config.yaml
dataset: "acted Russian speech (Dusha)"
train_examples: 26041
targets: ["emotion"]
mlp_ratio: 2
layer_scale_init: 0.01
width: 256
loss: "cross_entropy"
muon_scale: "match_rms_adamw"
adamw_lr_other_params: 0.0023
grad_clip: 1.0
steps: 15200
batch_size: 256
lr_schedule: "cosine"
weight_decay: 0.0
adamw_weight_decay_other_params: 0.05
Rows from block 2, named by matrix and row number. Rows with one number belong to one neuron. Each number is 128 + 24 x the weight over its row's rms, rounded and kept within 0 to 255. All counts start at 0. After the name is the row's rms in percent of the matrix's.
# fc1: MLP up (model.blocks.2.mlp.fc1.weight, 512x256), inputs 0-127
# fc2: MLP down (model.blocks.2.mlp.fc2.weight, 256x512, transposed), outputs 0-127
fc1.376 117 [ 91 126 121 135 117 127 139  95 121 123 135  78 181 131 154 137  45 152 136 125 128 148 129 164 124 151 167 147 125 128  98 148 128 117  94 135 110 127 118 124  99 129 139 109 173 122  86 116 179 129 147 105 134 133 155 146 142 137 157 157 141 144 101  94  92 137 104 122 140 116  99 166 162 154 157 153 164 133 174 130 125 116 143 126 111 163 116 136 136 147 138 156  91 112 123 150 122 117 112 136 130 130 129 107  98 120 108 122 101 145  87  76 138 133 139 133 160 141 104  99 155 136 120 152 140 184 193 133]
fc2.376 102 [123 132 127 131 121 117 131 148 126 115  71 149 130  98 149 120 139 118 156 100 103 158  85 151  94  95 116 114 117 100 135 181  80 123 143 166 124 108  94 123 125  98 130 121 136 136 139 123 149 128 124 130 136 127 132 137 105 119 128 115 145 137 119 113 193 141  85 216 103 104 134 182 147 110 129 119 119 127 120 124 128 138 142 153 158 145 100 127 122 148 136 101 123 121  93 111 122  97 132 104 100 177 131 156 138 118 102 113 135 119  70 145 128 143 115 151  89 146 111 146 126 128 151 181 110 106 141 173]
fc1.377 102 [130  63 126 172 141 115 137 124 127 113 132 147 100 123 150 120 148 178 149 148 137 132  59 135 140 104 110  79 136 134 139 138 152 124 115  91 148 144  98 141 110 148 116 110 109 138 108 123  93 133  85 118 150  70 155 121 123  92 146  91 158 134 120  96 126 137 118 150  87 119 125 111  94 134 155 133 150 158 125 161 121 115 149 127 155 133  87 133 168 127 130 117 192 138 130 166 132 138  77 108 103 107 102 180 144  81 129 124 154 118 123 139 119 125 121  96 144 119 163 142 145 187 119 147 156  94 105 100]
fc2.377 106 [ 93 108 141 136 110 151  94  98 127 152 116 126 141 141 155 108 127 151 113 103 111 103 102 109 113 133 177 145 152 144 156 150 119 156 126  93 121 118  86 103 124  65 146 109 110 165 177 116 125  86 153 136 126  83  93 157 133 162 113 160 129 122 131 113 112 135 134 121 148  89  96 117 110  95 123 115 111 120  95 133 150  96 132 147 105 114 130  98 132 151 100 119 170 134 158 161 166 125 116 117 149 152 124  98 154 134 102 118 166 129 108 113 139 122 139 137 142 149 118 122 193 111 151 105 126 116 135 150]
fc1.380 099 [162  96 157 149  94 120 146 122 127 123 120  93 163 107  79 117 120 122 151 172 127 141 129 113 174 149 110  97  90 105 153 169 113 110  95 144  88 120  88 147 155 136 167 170 134 112 118 126 149 133 151 159 109 150 170 132 119 141 135  88 153 158 104 141 171 127 101 120 129 136 123 132 139 101 152  97 147 130 137 117 154 122 124 103 140 113  69 167 152  90 111 129 134 140 141  91 123 136 131 121  82 134 150 122 174 144 206 117 108 147 122 117 104 151 137 144 148 110 124  51 136 117 117 124 102 138 125 149]
fc2.380 102 [119  81 153 176 162 147 147 158 148  98 145  97 107 130 119 126 112 131 135 135 131 109 111 170 121 147 115 116 138  90 160 164 114 126 121 174 103 129  75 177 113  92 121 152 150 152 108 169  99 127 124 147 138  94 117 122 131 144 133 109 165 135 141 122  99 165 143 168 149 112 145 110 124 115 100 134 111 150  86 111 141 171 142 127 110  75 147  93 177 134 140 130 152 127 103 124 151 118 135 172 142 155 145 134 116 112 108 144 117 135 124 118 104 136 153  60 122 178 117 113 110 157 165 113 113 116 124 117]
fc1.381 115 [109 198 111 110 123 133 123 158 129 153 160 137  84 116 120  98 164 116 154 126 160 132 158 147 149 138 153  98 126  64 128 135 143 129 158 165 125 155 150 103  99 184 140 157 106 133 116 144 114 146 158 148 118 119 148 110 117 145 105 114 179 149 140 131 156 121 134 116  75 179 121 149 116 134  93 141 120  90 152 131 126 123 120  99 139 112 134 146 149 129 111 135  85 133 132 119 132  90 132 106 125  80  97 165 126 167 100 154 133 128 125 163 135 123 106 155  91 157 115 120 124 115  99 160 117 106 173 119]
fc2.381 122 [ 83 153 117 128 134 126 152 103 129  74 111  96 126 142 112 134 104 153 106  74 107 137 155 139 134  90 137 120 128 111 153 146 136  87 149 164 107 131 188 114 148 145 123 149 139 102 177 138 161 105 132 145 153 149 121 115 135 100 156 148 143 107 116 140 140 137  81 136 163 113 153 171 119  84 123 132 129 119 150 115 135 129 137 106  90 133 132 121 111  92 114 102 120 152 142 136 119  96 101 116  77 160 126  70  93 103 103  84  95 157 144 117 127 111  89 106 181 142 134 138 154 115  67 131 132 127 146 129]
fc1.382 107 [179 119 126 119 111 130 111 138 145 124 122  82 196  89 118 102 143 110 166 133  90 125 108 141 108 116 179 143 121 146 142  86 122  98 160 132 144 135 153 120 144 110 143 139 136  93 115 128 110 134 156 131 135  98 138 124 118  91 146 131 152 128 132 135 102 104 142  95 120 179  90 128 155 152 115 125 124 113 131 149 143 142 161 158 119 135  59 111 136 102 111  98 147 133 142 138 138 106 131 150  88 138 131 135  96  86 107 117 142 107 111 132 122 156 155 151 130 111 176 188 104 176  69 124 125 136 148 120]
fc2.382 106 [131 130  94 133 155 118 119 110 138 124 110 129 106 113 151 104 132 163 138 140 152 110 151 125  80 185 105 130 131 132 140 164 128 137  60 111 128 161  99 132 129 139 134 130 110 131 116  99 140  82 111 111  90 144 105 134 114 152 123 129  51 113 137 105 157 145 113 132 104 142 129 125 150 156 118 159  99 115 126 130 128  72 114 137 114  85 159 189 116 131 162 130 139 104 101 120 157 115  98  87 142 111 111 200 123 120 122 119 144 143 117 123  94  94 161  98 106 105 148 130 112  98 111 111 103 149 137 124]
fc1.383 094 [133 128  99 111 141 120 160 146 139 109 148 159 165  98 119  91 125  91 162 158 103 154  69 120 137 133 178 119 140 121 113 140  89 141 113 155 106 156 128 120 120 107 163 125 149 153 119 116 109 139 179 136 207 125  81  98 134 122 113 135 189 108 140 101 141 134 119 144 121 146 156 133  94 123 133 118 138 148 147 169 104 153 140 121 146 141 142 139 111 128 134 131 178 102 131 138 158  99 142 114  91 114 123 158 122 124 150  99 141 133 132 118 118 152 169 137 161  95 111 134 108 142  69 135 136 149 106 165]
fc2.383 094 [101 151 152 147 139 114 132 147 127 122 152 168 181 156 125 151 182 112 175 159 189 158 168 168 131 144 141 126 114 129 100 142 188 126 145 143 107 185 140 143 117 118 176 138 114 129 106 119  76 127 153 129  83 159 142 130 113 171 173 149 158 109 146 103 140 131 131 122 106 168 142  99 135 124 127 127 104 121 124 126 148  90 113 123 111 138 156 134 144 134  75 161 108 106 123 138 124 138 122  91 152 129 129 114 159 122 126 136 116 135 154 142 109 150 133 138 130 152 145 135 108 136 160 128 135 156  80  94]
fc1.385 101 [126 120 124 128  97 143 150 156  95 124 109 173 171 153 136 118 147 128 190 153 130  89 112 142 155 161 175 110  92  82 135 123 107 125 166 133 121  85 109 126 127 131 114  78 153 145 147 115 137  99 113 115 122 136  91 158 151 146  95 148 122 144 123  77 144 151 148 137 122 159 179 123 147 163  93 134  87 129 150 107 104 101 127 127  93 108 173 111 166  83 112 148 140 150  98 137 126  98 195 132 111 188 121  85 131 128 149 136 120 113 133  94 127 162 133 107 139 150 145  91 129  82 120 109 122 132 109 111]
fc2.385 105 [119 123 120 139 195  62 143 118 115 161 146  81 162 153 157  95 116 100 119 145 132 125 164 116 132 118 122 125 120 144  91 116 150 120 163 136 135 106 141 106 131 121 122 117  87 132 110 114 164 120  61 144 120 131 124 139 177 165 122 123  95 140  98 121 118 188 157 139 146 151  96 122  86 153 130 140 173 125 144 152 138 140  71 120 136  94 170  95 120 149 144 119 132 108 104 151 160  97 119 126 130 140 123 112 171 121 109 118 105 115 161 138 139 114 176 131 100 106 158 129 106  94 128  92 119 124 100  89]
fc1.386 073 [ 92 123 128 103 113  98 136 178 127 112 107 101 147 105 111 118 154 138 149 129 136 128 146 156 139 123 171 145 105 135 117 150 134 155 157 168 119 128 127 107 151 160 141 166 132 113  92 131 136 137 155 165 157 184 154  86 132 110 116 147  90  69 168 110 150 123 112 121 119 118 133 114 166  61 131 107 148 142 141 148 137  94 147 117 121 125 124 106 145  87 152 179 152 116 131  85 110 173 104 100 110 131 122  88 142 130  87 109 131 117 111 150 116 159 158 121 128 155  84 136  82 128 151 125 100 111 114 105]
fc2.386 078 [ 72 119 134  96  83 149  66 133 188 128 158 138 133 159 122 164 120 135 131 111 150 124 113 123 161 144 126 140 135 119 132 109 152 137 134 115 111 147 138 143  63 142 135 126  89  99 117 110 129 148 127 101 125 140 151 121 162 122  82 146 119 133 159 133 116  92 144 172 147  93 115 103 152 172  97 103 130 134 154 140 146 134  40 105 152 119 115 117 146 114 129 112 147 160 109 101 156 151 126 148 128 121 118 132 128 114 112 115 152 136  94 146 144 124  96 135  99 136 131 115 144 150 103 138 161 123 110 136]
fc1.387 105 [152 120  89 118 106 139 135 175  93 127 113 121  98 172 105  86 146 107 187 124 111 126 114 126 109 136 105 125 149 130 108 120 101 121 101 153 143 162 111 110 134 118 113 120 146 191 123 115  92 137 159  55 133 118 173 107 135 124 173 148 138  98 108 121 126 128 121 191 126 104 162 118 130 131 128 108  87 122 141 155 193 172 100 163 148  88 144 154 102 130 173 165 112 152  94 126 115  98 131 133 123 124 144 150 152 178 139 139 130 126 108 130 128 123 109 187 124 166 114 163 122 150  96 150 124 118 154 159]
fc2.387 108 [150 151 142 152 122 152 157 114 102 145  78 121 141 133 122 133 138  95  93 138 131 110 100 104 101 150 102 196  97 100 186 124 161 145 170 110 152  83 114 122 146  97 111 135 142 144 115 103 200 117 137  98 150 115 153 129 116 135 131 105 120 113 200 151 157 142 189 158  85 171 157 105 109 129 142 130 120 153 152 143 160 132 163 135 130 176 146 109 152 132 140 160 114 107 152 110  97 113 147 133 150 106 147 107 145 132 141 109 103 151 154 152 158 123 154 120 153 108 118 114 152 130 142 108 154 115 132 132]
fc1.388 103 [138 135 125 129 153 158 146 173 130 129  99 116 128 167 154 133 120 131 100 128 128 137 163 184 134 129  85 118 165 178 155 130 169 119 143 116 135  86 116 126 104 139 116  86 160 145 156 148 135 150 114 137 120 104 110 166 155 111 136 121 142 141  85 128 136 100 126 130 128 158 134 157 141 160  98 169 151 122 130 123 110 109  97 125 157  89 140 146 138 131 136 124 163 150 129 107  97 130 152 164 124 156 137 112  93 147 132 107 110 149 119 153  76 107 133 142 109 141  98 150 126  90 139 139 138 124 108 175]
fc2.388 104 [119 148 126 125 132 137 162 183 142 101 109 146 113 167 126 145 135 134 122 149 116  86  98  94 132 133 126 149 133 118 125 102 142  66 123 132 145 125 120 151 116  99 129 162  98 119 109 115 140 121 107  77 125 144  97 146 127 113 104  83 130 141  78 132 154 131  93 110 153 153  97 137 154 168 161 104 105 106 131 130 145 117 137 141 132 139 120 116 143  95 163 134 127 126  96 140  96 138  91  93  96 129 118 124 135 139 101 108 129 174 115 136  68 120 129 132 161 165 146 138 120 129 108 103 125  98 100 116]
fc1.389 118 [ 87 142 120 221 126 125 123  81 124 151 141 176  90 127  92 139 154 144 146 114 124 135 124 104 118 124 139 137 138  95 129 155 127 122 159 117  99 158 147 136 102 165 128 109 141 147 109 128 142 133 113 159  83 136 139 123  89  86 123 101 114 141  89  89  88 115  99 119 153 112 147 139 116 147 126 129 119 112 115 104 141  97 142 149 178 105 127  98 102  97 104  94 127 168 129 155 129  99 121 134 137 132 123  92 117 118 153  98 123 137 149  96 124  93  89 120 110 154 148 163 134 115 113 136 138 149 114 153]
fc2.389 113 [129 127 125 150  90 139  72 116 106  81 139 114 100 152 136 139 133 116 108 100 129  90 164 166 124 122 145 143  72 133 179 125 117 151  88 132 146 109 129  79 156 157 149 124 139  88 125 171 102  87 153 136 136 113 118 124 144  97 141 151 140 151 183 128 125 149 131 113 160 131 108 146 146 122 120 136 125 113 105 104 114 135 146 105 142 107 125 146  70 129 132 120 172 118 159  84 120 114 103 159 144 113  95  79 131 156 168  89 146 127 146 124 103 137 133  99 176 117 132 160 125 122 112  91 140 129 130 133]
fc1.390 099 [ 94 147 149 116 109  85 153 107  93 141 113 146 120 106 115 150 137 160  91 156 146 124 112  98 116 160 130 135 105 170 142 109 155 134 170 100  95 153 135 136 133 119 168 121 119 130 112  96 145 124 152 114 140 176 135 142  91 166 167 105 156 131 136 111 139 153 130 118 126 135 147 173 135 101 111 166 153 100 129 135 106 143 115  88 131 169 127 120 118 106  97 189 104 146 135 100 100 145  85 161 118 102 124 133 121 127 124 131 113 136  99 125 109 133 147  87  91  75  86 122 109 133 103 116 136 154 144 108]
fc2.390 102 [ 89 153 125 150  96 111 156 104  98 129 148 116 113 115 120 106 110 105 126 118 118 116 126 115 139 127 138 154 140 119 129 152 105 113 119  94 130 100 150 181 127 127 119 116 118 137 102  81 137 139 136  85 102 153 149 166 149 111 114 139 130 137  97 126 134 116 105 151  87 154 138 106 132 100 135 112 118 109 130 102 156 139 138 113 110 147 143 100 129 162  96 155 122 107 170 138  89 164 123 118 119 101 103 143 147 145 138 112 144 158 119  84 119  51 152 136 160 145  88 120 164  92  86 123 152 108 111 137]
fc1.391 110 [117 125 155 131 178 133 124  67  67 142  85 129 149 178 114 144 172 134 151 108 143 162 148 113  99 123 142 126 154  95 160 130 144 118 131 124 160 117 125 129 152 115 133 130 106 172  99 160 125 143 121 116 115 110 148 127 100  88 131  94 125 129  97 162 154 113 137 119  97 123 107 112 123  71 136 106 112 122 103 144 137 152 151 142 136 141 145 119 111 118 115 176 130 131 151 101  70 142 137  90 132 120 146 153 135  80 135 112 128 160 155 170  91 107 136 154 129 127 119 119 138 132 110  87 133 117 155 159]
fc2.391 110 [148 137 111 126 154 130 139 142 104 110 168 180 139 127 101 145 148 131 126 106  77  97 167  61 108 108 128 156 143 136 109 158 140 133 130  85  96 114 116  78 144 103 137 110 159 136 184  81 119 124 146 141 152 117 145 108 137 115  94 138 143 148 163 149 120 108 139 138 117 119 112 100  67  75 113 134 119 133 128 123 136 127 114 138 170 139 130 154 137 111 158  89 110 169 135 149 124 118  91 149 122 124 103 171  98 107 118 159  97 143 139 128  75 122 149 121 145 167 132 141 119 155 136 156 121 139 110 131]
fc1.392 111 [180 131 134 130 118 160 150 129 111 140 160 114 128  83 164  86 153 188  81 163 107  76 126 112 104  78 124 113 123 128 119 157 138 141 146 111 152 114 159 100 132 144 147 115 120 128 130 115  75  90 125 129 143 132 135  99 106 141 136 177 127 149 116 138  78 143 139 136 126  93 142 112  78 145 145  76 113 105 130 131 174 119 100  93  95 186 154 109 117 105 157 118  95 167 132 139 128 137 115 141 141 128  92 101 135 155 105 126 148 143 176 133 120 110 163  99 106 124 170 123 130 166 163 130 147  96 133 136]
fc2.392 113 [116 119 132 115 141 166  79 130 128 149 184 174 139 125 134 127 108 130 116 156  88 133 180 136 105 155 115 118 145 133 143  95 110 146 167 144 130 152 114  92 107  66  87 165 149 128 130 137 125 108  95 143 151 104 158  92 158 117  73 134  76 111 114 166 144 145 120 142  97 131 144  93  87 119 145 130 180 143 140 134 151  86 134  93 146 113 145 154 166 124 140 148 119 102 113 126  92 138 115 126 170  82 145 135 117 162 132 137 121 107 122 118 144  79 132 144 116 187 150 125 150 140 108  77 124 119 156 109]
fc1.394 103 [105 153 138 102 106 143 118 131 115 155 112 142 126 106 133 112 134  77 130 122 171 193 173  93 135 123 161 122  94 145 108 140 118 119 133 182 148 141 125 120 137 128 157 107 166 129 106 137 110 157 122 146 108 170  94 126  94 118 160 130 123 163 179  96 106 117 168 147 104 108  95 164 103 155  90 146  93 126 144 125 158 115 146 134 102 164 105 129 125 134 116 113 135 111 126 126 141 121 112 142 109 105 128 103 100 118 155 126 171 133 132 167  62 119 130 139 113 122 112 130 160 163 128  93 101 109 137 164]
fc2.394 103 [132  94 100 147 167 118 122 107 154 157 134 141 168 132 129 174 114 144 113 158 162 152  96 157 128 127 110 142 133 198 164 180 119 146 139 152 139  78 116 128 115 156 102 124 120 137 127 139 122 124 105 132 142 141  97 118 129 153 146 151 124 117 129 111  95 179 155 110 144 155  94 121  90 118  94 131 115 126  84 130 142 152 100 153 124 110  94 108 129 155 117 107 139 149 107 172 110 102 156 130 155 152 121 142  59 144  95 166 115 137 114 144 191 135 131 169 173 150 108 160 135 139 103  94 147 187 115  95]
fc1.395 120 [156 173  92  84 176 107 109 119 122 138 161 115 127 105 125 131  65 119  98 117 117 142  91 139  95 143 128 117 152 170 123 148 136 147 135 128 151 167 171 181 161 130 138 108 144 126 116 156 128 142 157 166 143 125 140 142 148 103 123  74  89 115 132  63  92 142 115 120 110 127 116 149 102 156 155 127 151 128 126 129 134 169 123 133 106 114 102 102 126  98 133  88 149 107 108 158 130 100 155 130 140 153 151 127 163 128  82  97 140 146 148  98 142 123 144 113  91 145 120 147 133 135 133 100 137 127 172 112]
fc2.395 117 [129 144  89 188  99 149 150  83 113 169 116 113 100 122 114  82 107 117 120 129 115 106 123 115 111 131 173 149 148 121 135 105 131 125  99 135 110 108 157 107 116 101  58 109 102 129 131 115  93 159 135 126 129 152 139 117 104 112 150 134 129 144 116  91 127 157 118 171 141 124 160 104 118 119 127 134 145 164 122 103 107 110 129 118 105 145 116 134 145 127 120  56 129 163  88 117 115  67 130 136 128 147 125 150 133 151  89 167 168 122 112 129 125 144 147 167 132 115 133 146 133 116 178 178 131 133 166 141]
fc1.396 105 [104 137 132 120  93 141  80 102 156 140 170 126  89 164 112 140 113 166 130 161 111 131 139  86  72 103 126 146 128 119 129 157 112 174  99 129  95 134 144  97 126 127 143 122 116 146 117 134 130 160 116 145 133 126 166 119 124  94 123 119 129  98 118 127 129 147 144 130 122 122 120 103 153 156 138 128 130 118 187 128 151 104 109 101 141 131 119 130 129 104  92 104 147 126 172 130 160  94 111 124 146 133 174 164 134 102 119 128 141 114 110 136 113 124  89 158  98 116 109 134 109 136 134 142 145 132 175 131]
fc2.396 103 [127 129 136 129 118 107 104 106 126 134  76  72 126 154 164 114 170 110 109 116 128  89 150 131 116  98 107 106 158 143  99 149 151  74 148 148  76 137 136 109 113 109 130  82 170 118 105 136  63 121  58  98 126 164 133 127 126 170  79 128 124 146 163 128 138 157 126  79 123 131 132 125 128  78 131 138 115 167 143 125 133 116 152 111 105 158 160 149 138 102 146 181 132 131  93 131 155  96 132 119 141 181 180 149 124 148 105 146 143 108 111 150 113  94 107 145 135 108 142 126 172 116 129 127 135 119  88 164]
fc1.397 097 [105 124 125 124 106 105 148 120 116 129  93 119 156 139 102 130  91 115 161 166 144 116 151 131 186 113 106 147 138  97 132 135 157 109  95 157 117 140 131 142 150 176 115 138 139 152 157 117 109 132 158  97 105 127 135 131  99 120 144  97 137 139 164 154 133 105 152  85 112 117 190 113 109 167  90 108 134 124 104 131 180 146 145 122 148 122 161 100 104 112  96 129 135 127 149 158 113 152 119 121 134 103  93 112 136 168 133 110  86 115 127 140 144 167 114  73 124  97 126 118 132 118 129 126 140 139 201 110]
fc2.397 107 [185 119 136 181 124 163 160 142 160 148  76 153 148 113 121  94 144 117 135  95 166 133  84 160 104 180 141 148 123 133 153 125 112 145 138 124 143 145 148 141 170  98  90 175 139 127 116 139 104 129  91 185 115 114 113 127 188 119  92 150 126 120 133 119 134 160 119  99 112 136 117 112 107 148 148 117 119 113 130  83 137 119 144 169 139 117 131 157 115 138 103 121 152 146 121  87 123 137 119 109 135 147 151 130 155 153 152 108  90 112 128 122 118 125 125 116 149 141 165 169 170 147 162 136 156 137 144 139]
fc1.398 092 [147 130 115 118 101 112  88 111 145 125  91 193 106 153 113  85 132  89 113 128  91  87 148 118 172  98 130 117 126 148 124 130 125  93  88 143 177  68  98 126 148 142 133 102 149 126 154 115 114 124  93 157 128 108 131 107 135 127 134 156 136 149 129 140 133 108 128 125 124  98  71 131  86 127  71 139 154  99 141 173 174 167 134  55 141  89 156 124 130 176 149 120 112 148 119 140 143 110 127 144  86 145 140 119 113 107 154 163  98 140 116 115 148 133 106 123 110 156 164 132  86 152  92 171 110 101 129 167]
fc2.398 096 [133 120 107  95 132 135 100 104 146 135  88 109 149 133 140 154 147 103 107 118 115 135 123 127 142 102 141 167 105 115 104 142 176 128 184 133 108 164 104 154 129 119 154 125 127  53 151 120 159 189 120 153  96 154 137 116 140 100 106 123 152  88 126 158 127 123 178 163 106 132  83 195 160 102 115 135 146 157 143  82 115 118 115  77 117 136 110 122 147 133 131 144 112 118 140 128 144 137 136 111 142 102 113 120 138 114 144 164 112 121 136 161 138 100 152 117  95 117 111 114 113 119 115 143 128 111 102 153]
fc1.399 103 [ 69 104 107 123 126 110 143 172 154 104 130  88 119 129 124 163 131 126 153 155 112 128  51 143 110 128 123 101 127 111 125  83 123  72 136 129 156 117 118 127 152 140  84  91 161  81 115 136 108 118 132 153  88 189 139 121  82 131  86 124 146 123 142  95 132 123 100 163 109 124 118 139 122 133 130 131 148 144 114 140 167 153 122 140  87 114 125 104 118 132 113  89 106 158 138 147 147 115 111 149 173 107  96 130 109 106 157 109  86 157 143 116 112 120 149 108 138 100 123 117 157 110 146 162 155 145 155 143]
fc2.399 101 [ 85 183 139 141 109 135 145 125 165 179 117 175 129 152 137  94  80  97 139  98 183 150 120 172 118 140 134  97 153 105 150 105 122 134 105 141 122 108 123 107 178 150 129 142 130 137 131 109 155 144 169 124 156 136 127 167 136 123  59 130 167 112 133 105 152 133 125 175 136 120  86 110 149 177 124 123 136  95 113  92  94 134 120 142 121 146 150 126 114 109 126 129  81 148 168 119 137 132 101 128 128 132 141 140 127 128 131 150 129 130 111 133 117 150 166 121 165 123 132 104 169  84  94  90 142 114 141 157]
fc1.400 105 [150  82  85 107 144 126 131 132 158 167 128 115 146  77 120 140 141 173 137 131 131 122  93 117  99 124 141  58 138  98 158  53 122 171 101 165 140 116 136 142 107 169 153 151 139  85 118 153 100 164 125 112 125 109 136 110 141 109 162 106  99 129 116 107  98  77 118 134 144 130 168 119 157 160 144 113 134 103 154 109 103 111  84 133 119 167 171 107  96  98 146 128  96 108  93 139  99  96 167 164 108 123 153  98 172 150 138 112 171 128 149 158  86 141 178 167 127 132 101 115  98 125  87 106 111  90 128 132]
fc2.400 101 [128  96 170 150 126 114  99 148 129 106 128 121 168 116 149 137 141 119 143 149 108  84 167 133 120 141  97 123 136  90 145 133 145 146 113 147  97 145  98 131  93  93 134 115 181  99 120  89 132 136 154  83 138 130 160 152 137 121 119 116 158  93 121 121 138 118 106 122 103 141  87 115 114 142 141 186 159 146 150 174  78 162 131 124 140 136 128 108 153  96 101  94 148 120  76 105 123  91 103 106 123  68 174 105 154 117 107 107 164 111 101 162 130  87 130 137 149 101 157 115 125 129 114 161 162  93 162 107]
fc1.402 092 [140 150 175 111 135 140 121 106 124 141 134 139 152 142 125  86 108 121  93 133  99  99 125 150 122 166 110 171 139 154 155 152 108 115 119  97 105 169 124 150 101 107 101 146 117 113  80 127  80 117 108 103 166 124 132 130 136 153 127  92 144 138 104 142 154  75 109 152 129 124 151 128  99 153  92  99 122 113 111 144 123  82 138 124 114 119  98 137 143 166 174 120 106 118 134 141 137 137 164 152 142 125 179 115 171 122 128 151 108 116 137 132 105 129 131  97 122 145 140 153 135 141 148 149 134 125 104 146]
fc2.402 094 [128 107 128  98  94 142 148 110 154 121 126 138 109 103 138 159 162 129 103 121 126 111 138 116 141 120 121 148 130 132  91 160 109 134 131 127 146 148 127 112 124 154 116 139 138 126 125 126  68 137 165 102 128 153  90 151 114 140 132 140 119 158 142 172 156 125 159 122 145  93 139 145 157 166 133 119 154 132 101 138 113 113 122 124 133 120 128 115 107 135 164 177 116 111 130 168 127 174  86 154 147 143 136 136 119 153 119 122 122 129 151 185 194 147 125 104 157 120  67  91 136 148  90 100 128 144 153 157]
fc1.403 100 [149 157 160 138 131 107 134 148 181 119 167  62 103  98 165  95 151 137 124 132 126 120 122 127 126 134 160 112 125 126 118 107  96 169 156 143 122 126 140 131 142 134 117 126 151 123 133 152 113 154 156 157 155 146 121 153  93 108 129 106 162 141  87 133 126 149 173 127 120  93 103 110 147 137 113 124 118 155 126  93 108 137 137 153 147  98 106 128 121 101 157 147 132 154 166  91 111 133 161  93 115 149 105 133 138 126  94 103  96  94 125  99 104  86 111 159 140 119 129 126 145 139 128 116 103 132 100 125]
fc2.403 092 [172 124 131 147 149 115 178 132 133 123 107  98 191  89 124 166 122 164 124 137 130 124 127 156 135 106 125 151  90 137 190 140 141  80 143 111  85 102 102 130 177 105 113 143 116  79 139 134 116 120 100 101 134 111 130 121 122 145 139 105 176 118 146 139 139 139 141 144 149 106 126 102 184 111 134 111 110  96 120 188  95 121 137 140 115 135 115 191 125 141 140 128  99 150 112 156 134 113 139  96 120 148 143 114 125 145 131 165 169 111 117 126 132 127  76 150 139 124 134 136 148 101  94 135 140 132 129 117]
fc1.404 110 [162 105  91 132 127 121 125 101  68 139 142  74 117 134 128  74 123 148 110 138 141  92 156 113 134 104 129 133 154 111 109  83 103 151 101 131 149  82 129 144 124 156 156 116 164  97 173 109 121 180 116 114 149 110 116 167 115 120 143 132 147 162  90 143 131 129 145 141  92 114 126 130 111 100 123 150 119 130 141 106 146  88 169 150 113 172 128 146 126 181 158  96 115  87 134 135 133 141 140 130 110 143 130 195 145 128 110 118 107 112 132 134 127 126 144 135 106 114  98 148  57 139 133 158  85 131 135 111]
fc2.404 108 [129 140 115 138 130 108 127 141 154 137 131 121 144 121 177  70 124 109 174 103 171 190 119 119 108 116 115 117 141 133 148 135 123 124 129 133 129 115 168 106 133 125  93  92 131 126 141 109 153 123 141 136 121 137 161 125 105 124 112 123 131 122 102 139  99 146 155 150 141 162 149 113 104 124 106 131 133 121 135 149 127 169 133  88 117 125  98 120 153 153 109  87 128  96 106 121 164 125 140 163 108 134 118 120 127 140 115  92 161 140 180 142 138 150 166  86 136 142  95  82  91 146 114 122 119 117  94 112]
fc1.405 100 [169 119  79 108 104 135 115 134 115 100 155 132 127 141 118 160  95  83 128  89  90 124 110 110 140 131 137 106 116 141 128 128  87 150  88 126 133 167 148 111 116 106 115 118 138 128 151 158 154 120 144 114 143 125  87  90 137 123 117 156 128 148 174 119 145 145 110 135 136 123 130 120  88 149 111 103  80 127 127  96 123 103 173  95 148 143 158 120 140 119 101 158 144 101 164 165 142 150 108 146  97 149 160 153 131 147 113 134 152 121 118 148 147 129 138 132 135 109 131 157 134 184 131 151  71 104 125 130]
fc2.405 098 [152 158 132 126 142 136 101 142 148 148 120 157  99 130 102  92 146 120 110 125 129 120 122 139 158 112 182  78 149 129 114 130 135  96 117 136 115 119 136  98 116 116 143 122 128 129 112 173 106 150 113 124  89 149 143 144 129 131 140 121 137  73 159 143 164 135 122 152  98  93 123  99 140 136 118 125 126 174 122 116 144 121 128 123 139 123 144 142 115 126 175 129 146 134 110 115 147 108  97 109 171 133  99 180 109 128  96 125 138 141 107 165 149 128 121  95 110 150 123 102 141 132 146  95 140 126 122 132]
fc1.406 118 [171 157 102 131 151 159 159 148 121 109 107 113 128 151 138 158 105 122 145 117 115 104 134 131 143 130 150 131 115 162  92 105 115 123 101 129 167  85 111 137 166 132 123  93 140 123 130 128  71 125 132 157 128 164  92 136 116 137 112  94 144 111 113 137 125 159 137 126 166  69 171 101 177 108 150  95  88  93 156 105 112 140 134 164 150 124 132 124 156 119 153 147 153 130 117 149 151 189 155 144 138 128 125 121 131 132 153 104  61 140 132 118 177  78 180 136 104 116 153 118 135 140 149 134 123 159 172 172]
fc2.406 106 [138 121 122  96 118 119 138 119  89 148 121 153 123  87 115 127 129 156 156 100 113 154 147 140 108 117 119 115 133 103 117 152 119 126 182 110 112 129  95 120 120 119 114 101 117 115 148 106 153 141 104 172 151 155  94 122  92 111 194 131 133  91 121 118 143 128 103 129 132 143 166 131  88 163 139 151 130  98 124 109  72 105 118  89 109 127  90 119 133 121 103 112 150  94 135 104 168 118 108 102 154 110 137 116 114 132  97 126 123 130 121  92  92 174 135 133 135 104 116 104 127 144 136  79 121 128 118 159]
fc1.407 097 [126 193 152 144 127 133 111 120 136 149 120 135 136 103 101 135 115 163 138 119 112 147 138 115 107 114 111 141 142 128 155 128 128 130 116 208 123 122 151 178 148  90 129 129 139 169  98 114 118 100  66 175 137 157 118 130 118 130 109 141 135 104 142 117 141 102 139 149  93  77 138 155 155 147 129 109  78 160 127  91 165 166 128 179  96 118 104 149 141 113 130 129 129 152 103 135 122 123 151  76 138 135 193 124 135 124 151 100 108 102 115 132 105  92 118  69 110 122 114 145 150 167 133 145 147  90 157 118]
fc2.407 098 [129  98 115 120 163 144 125 159 161 133 104 143 124 161 174 155 134 149 114 136 108 144 160 138  92 144 129 157 160 134 103 136 130 152 174 145 101 168 123  86 138 164 124 115 140 143 129  93 128 180 134 116 138 122 128 102  95 140 158 127 140 124 113 125 177 136 132 101 140 126 181 128  71 122 103 123  92 131 128 124 152 122 101 156 109 106  67 141 155  69 141 120 163 138 103 160 166 129 107 133 156  97 148 115  75 110 114 105 117 124 120 160  98 108 136 112 123 142 119 128 104 132 107 135 164 112 154  95]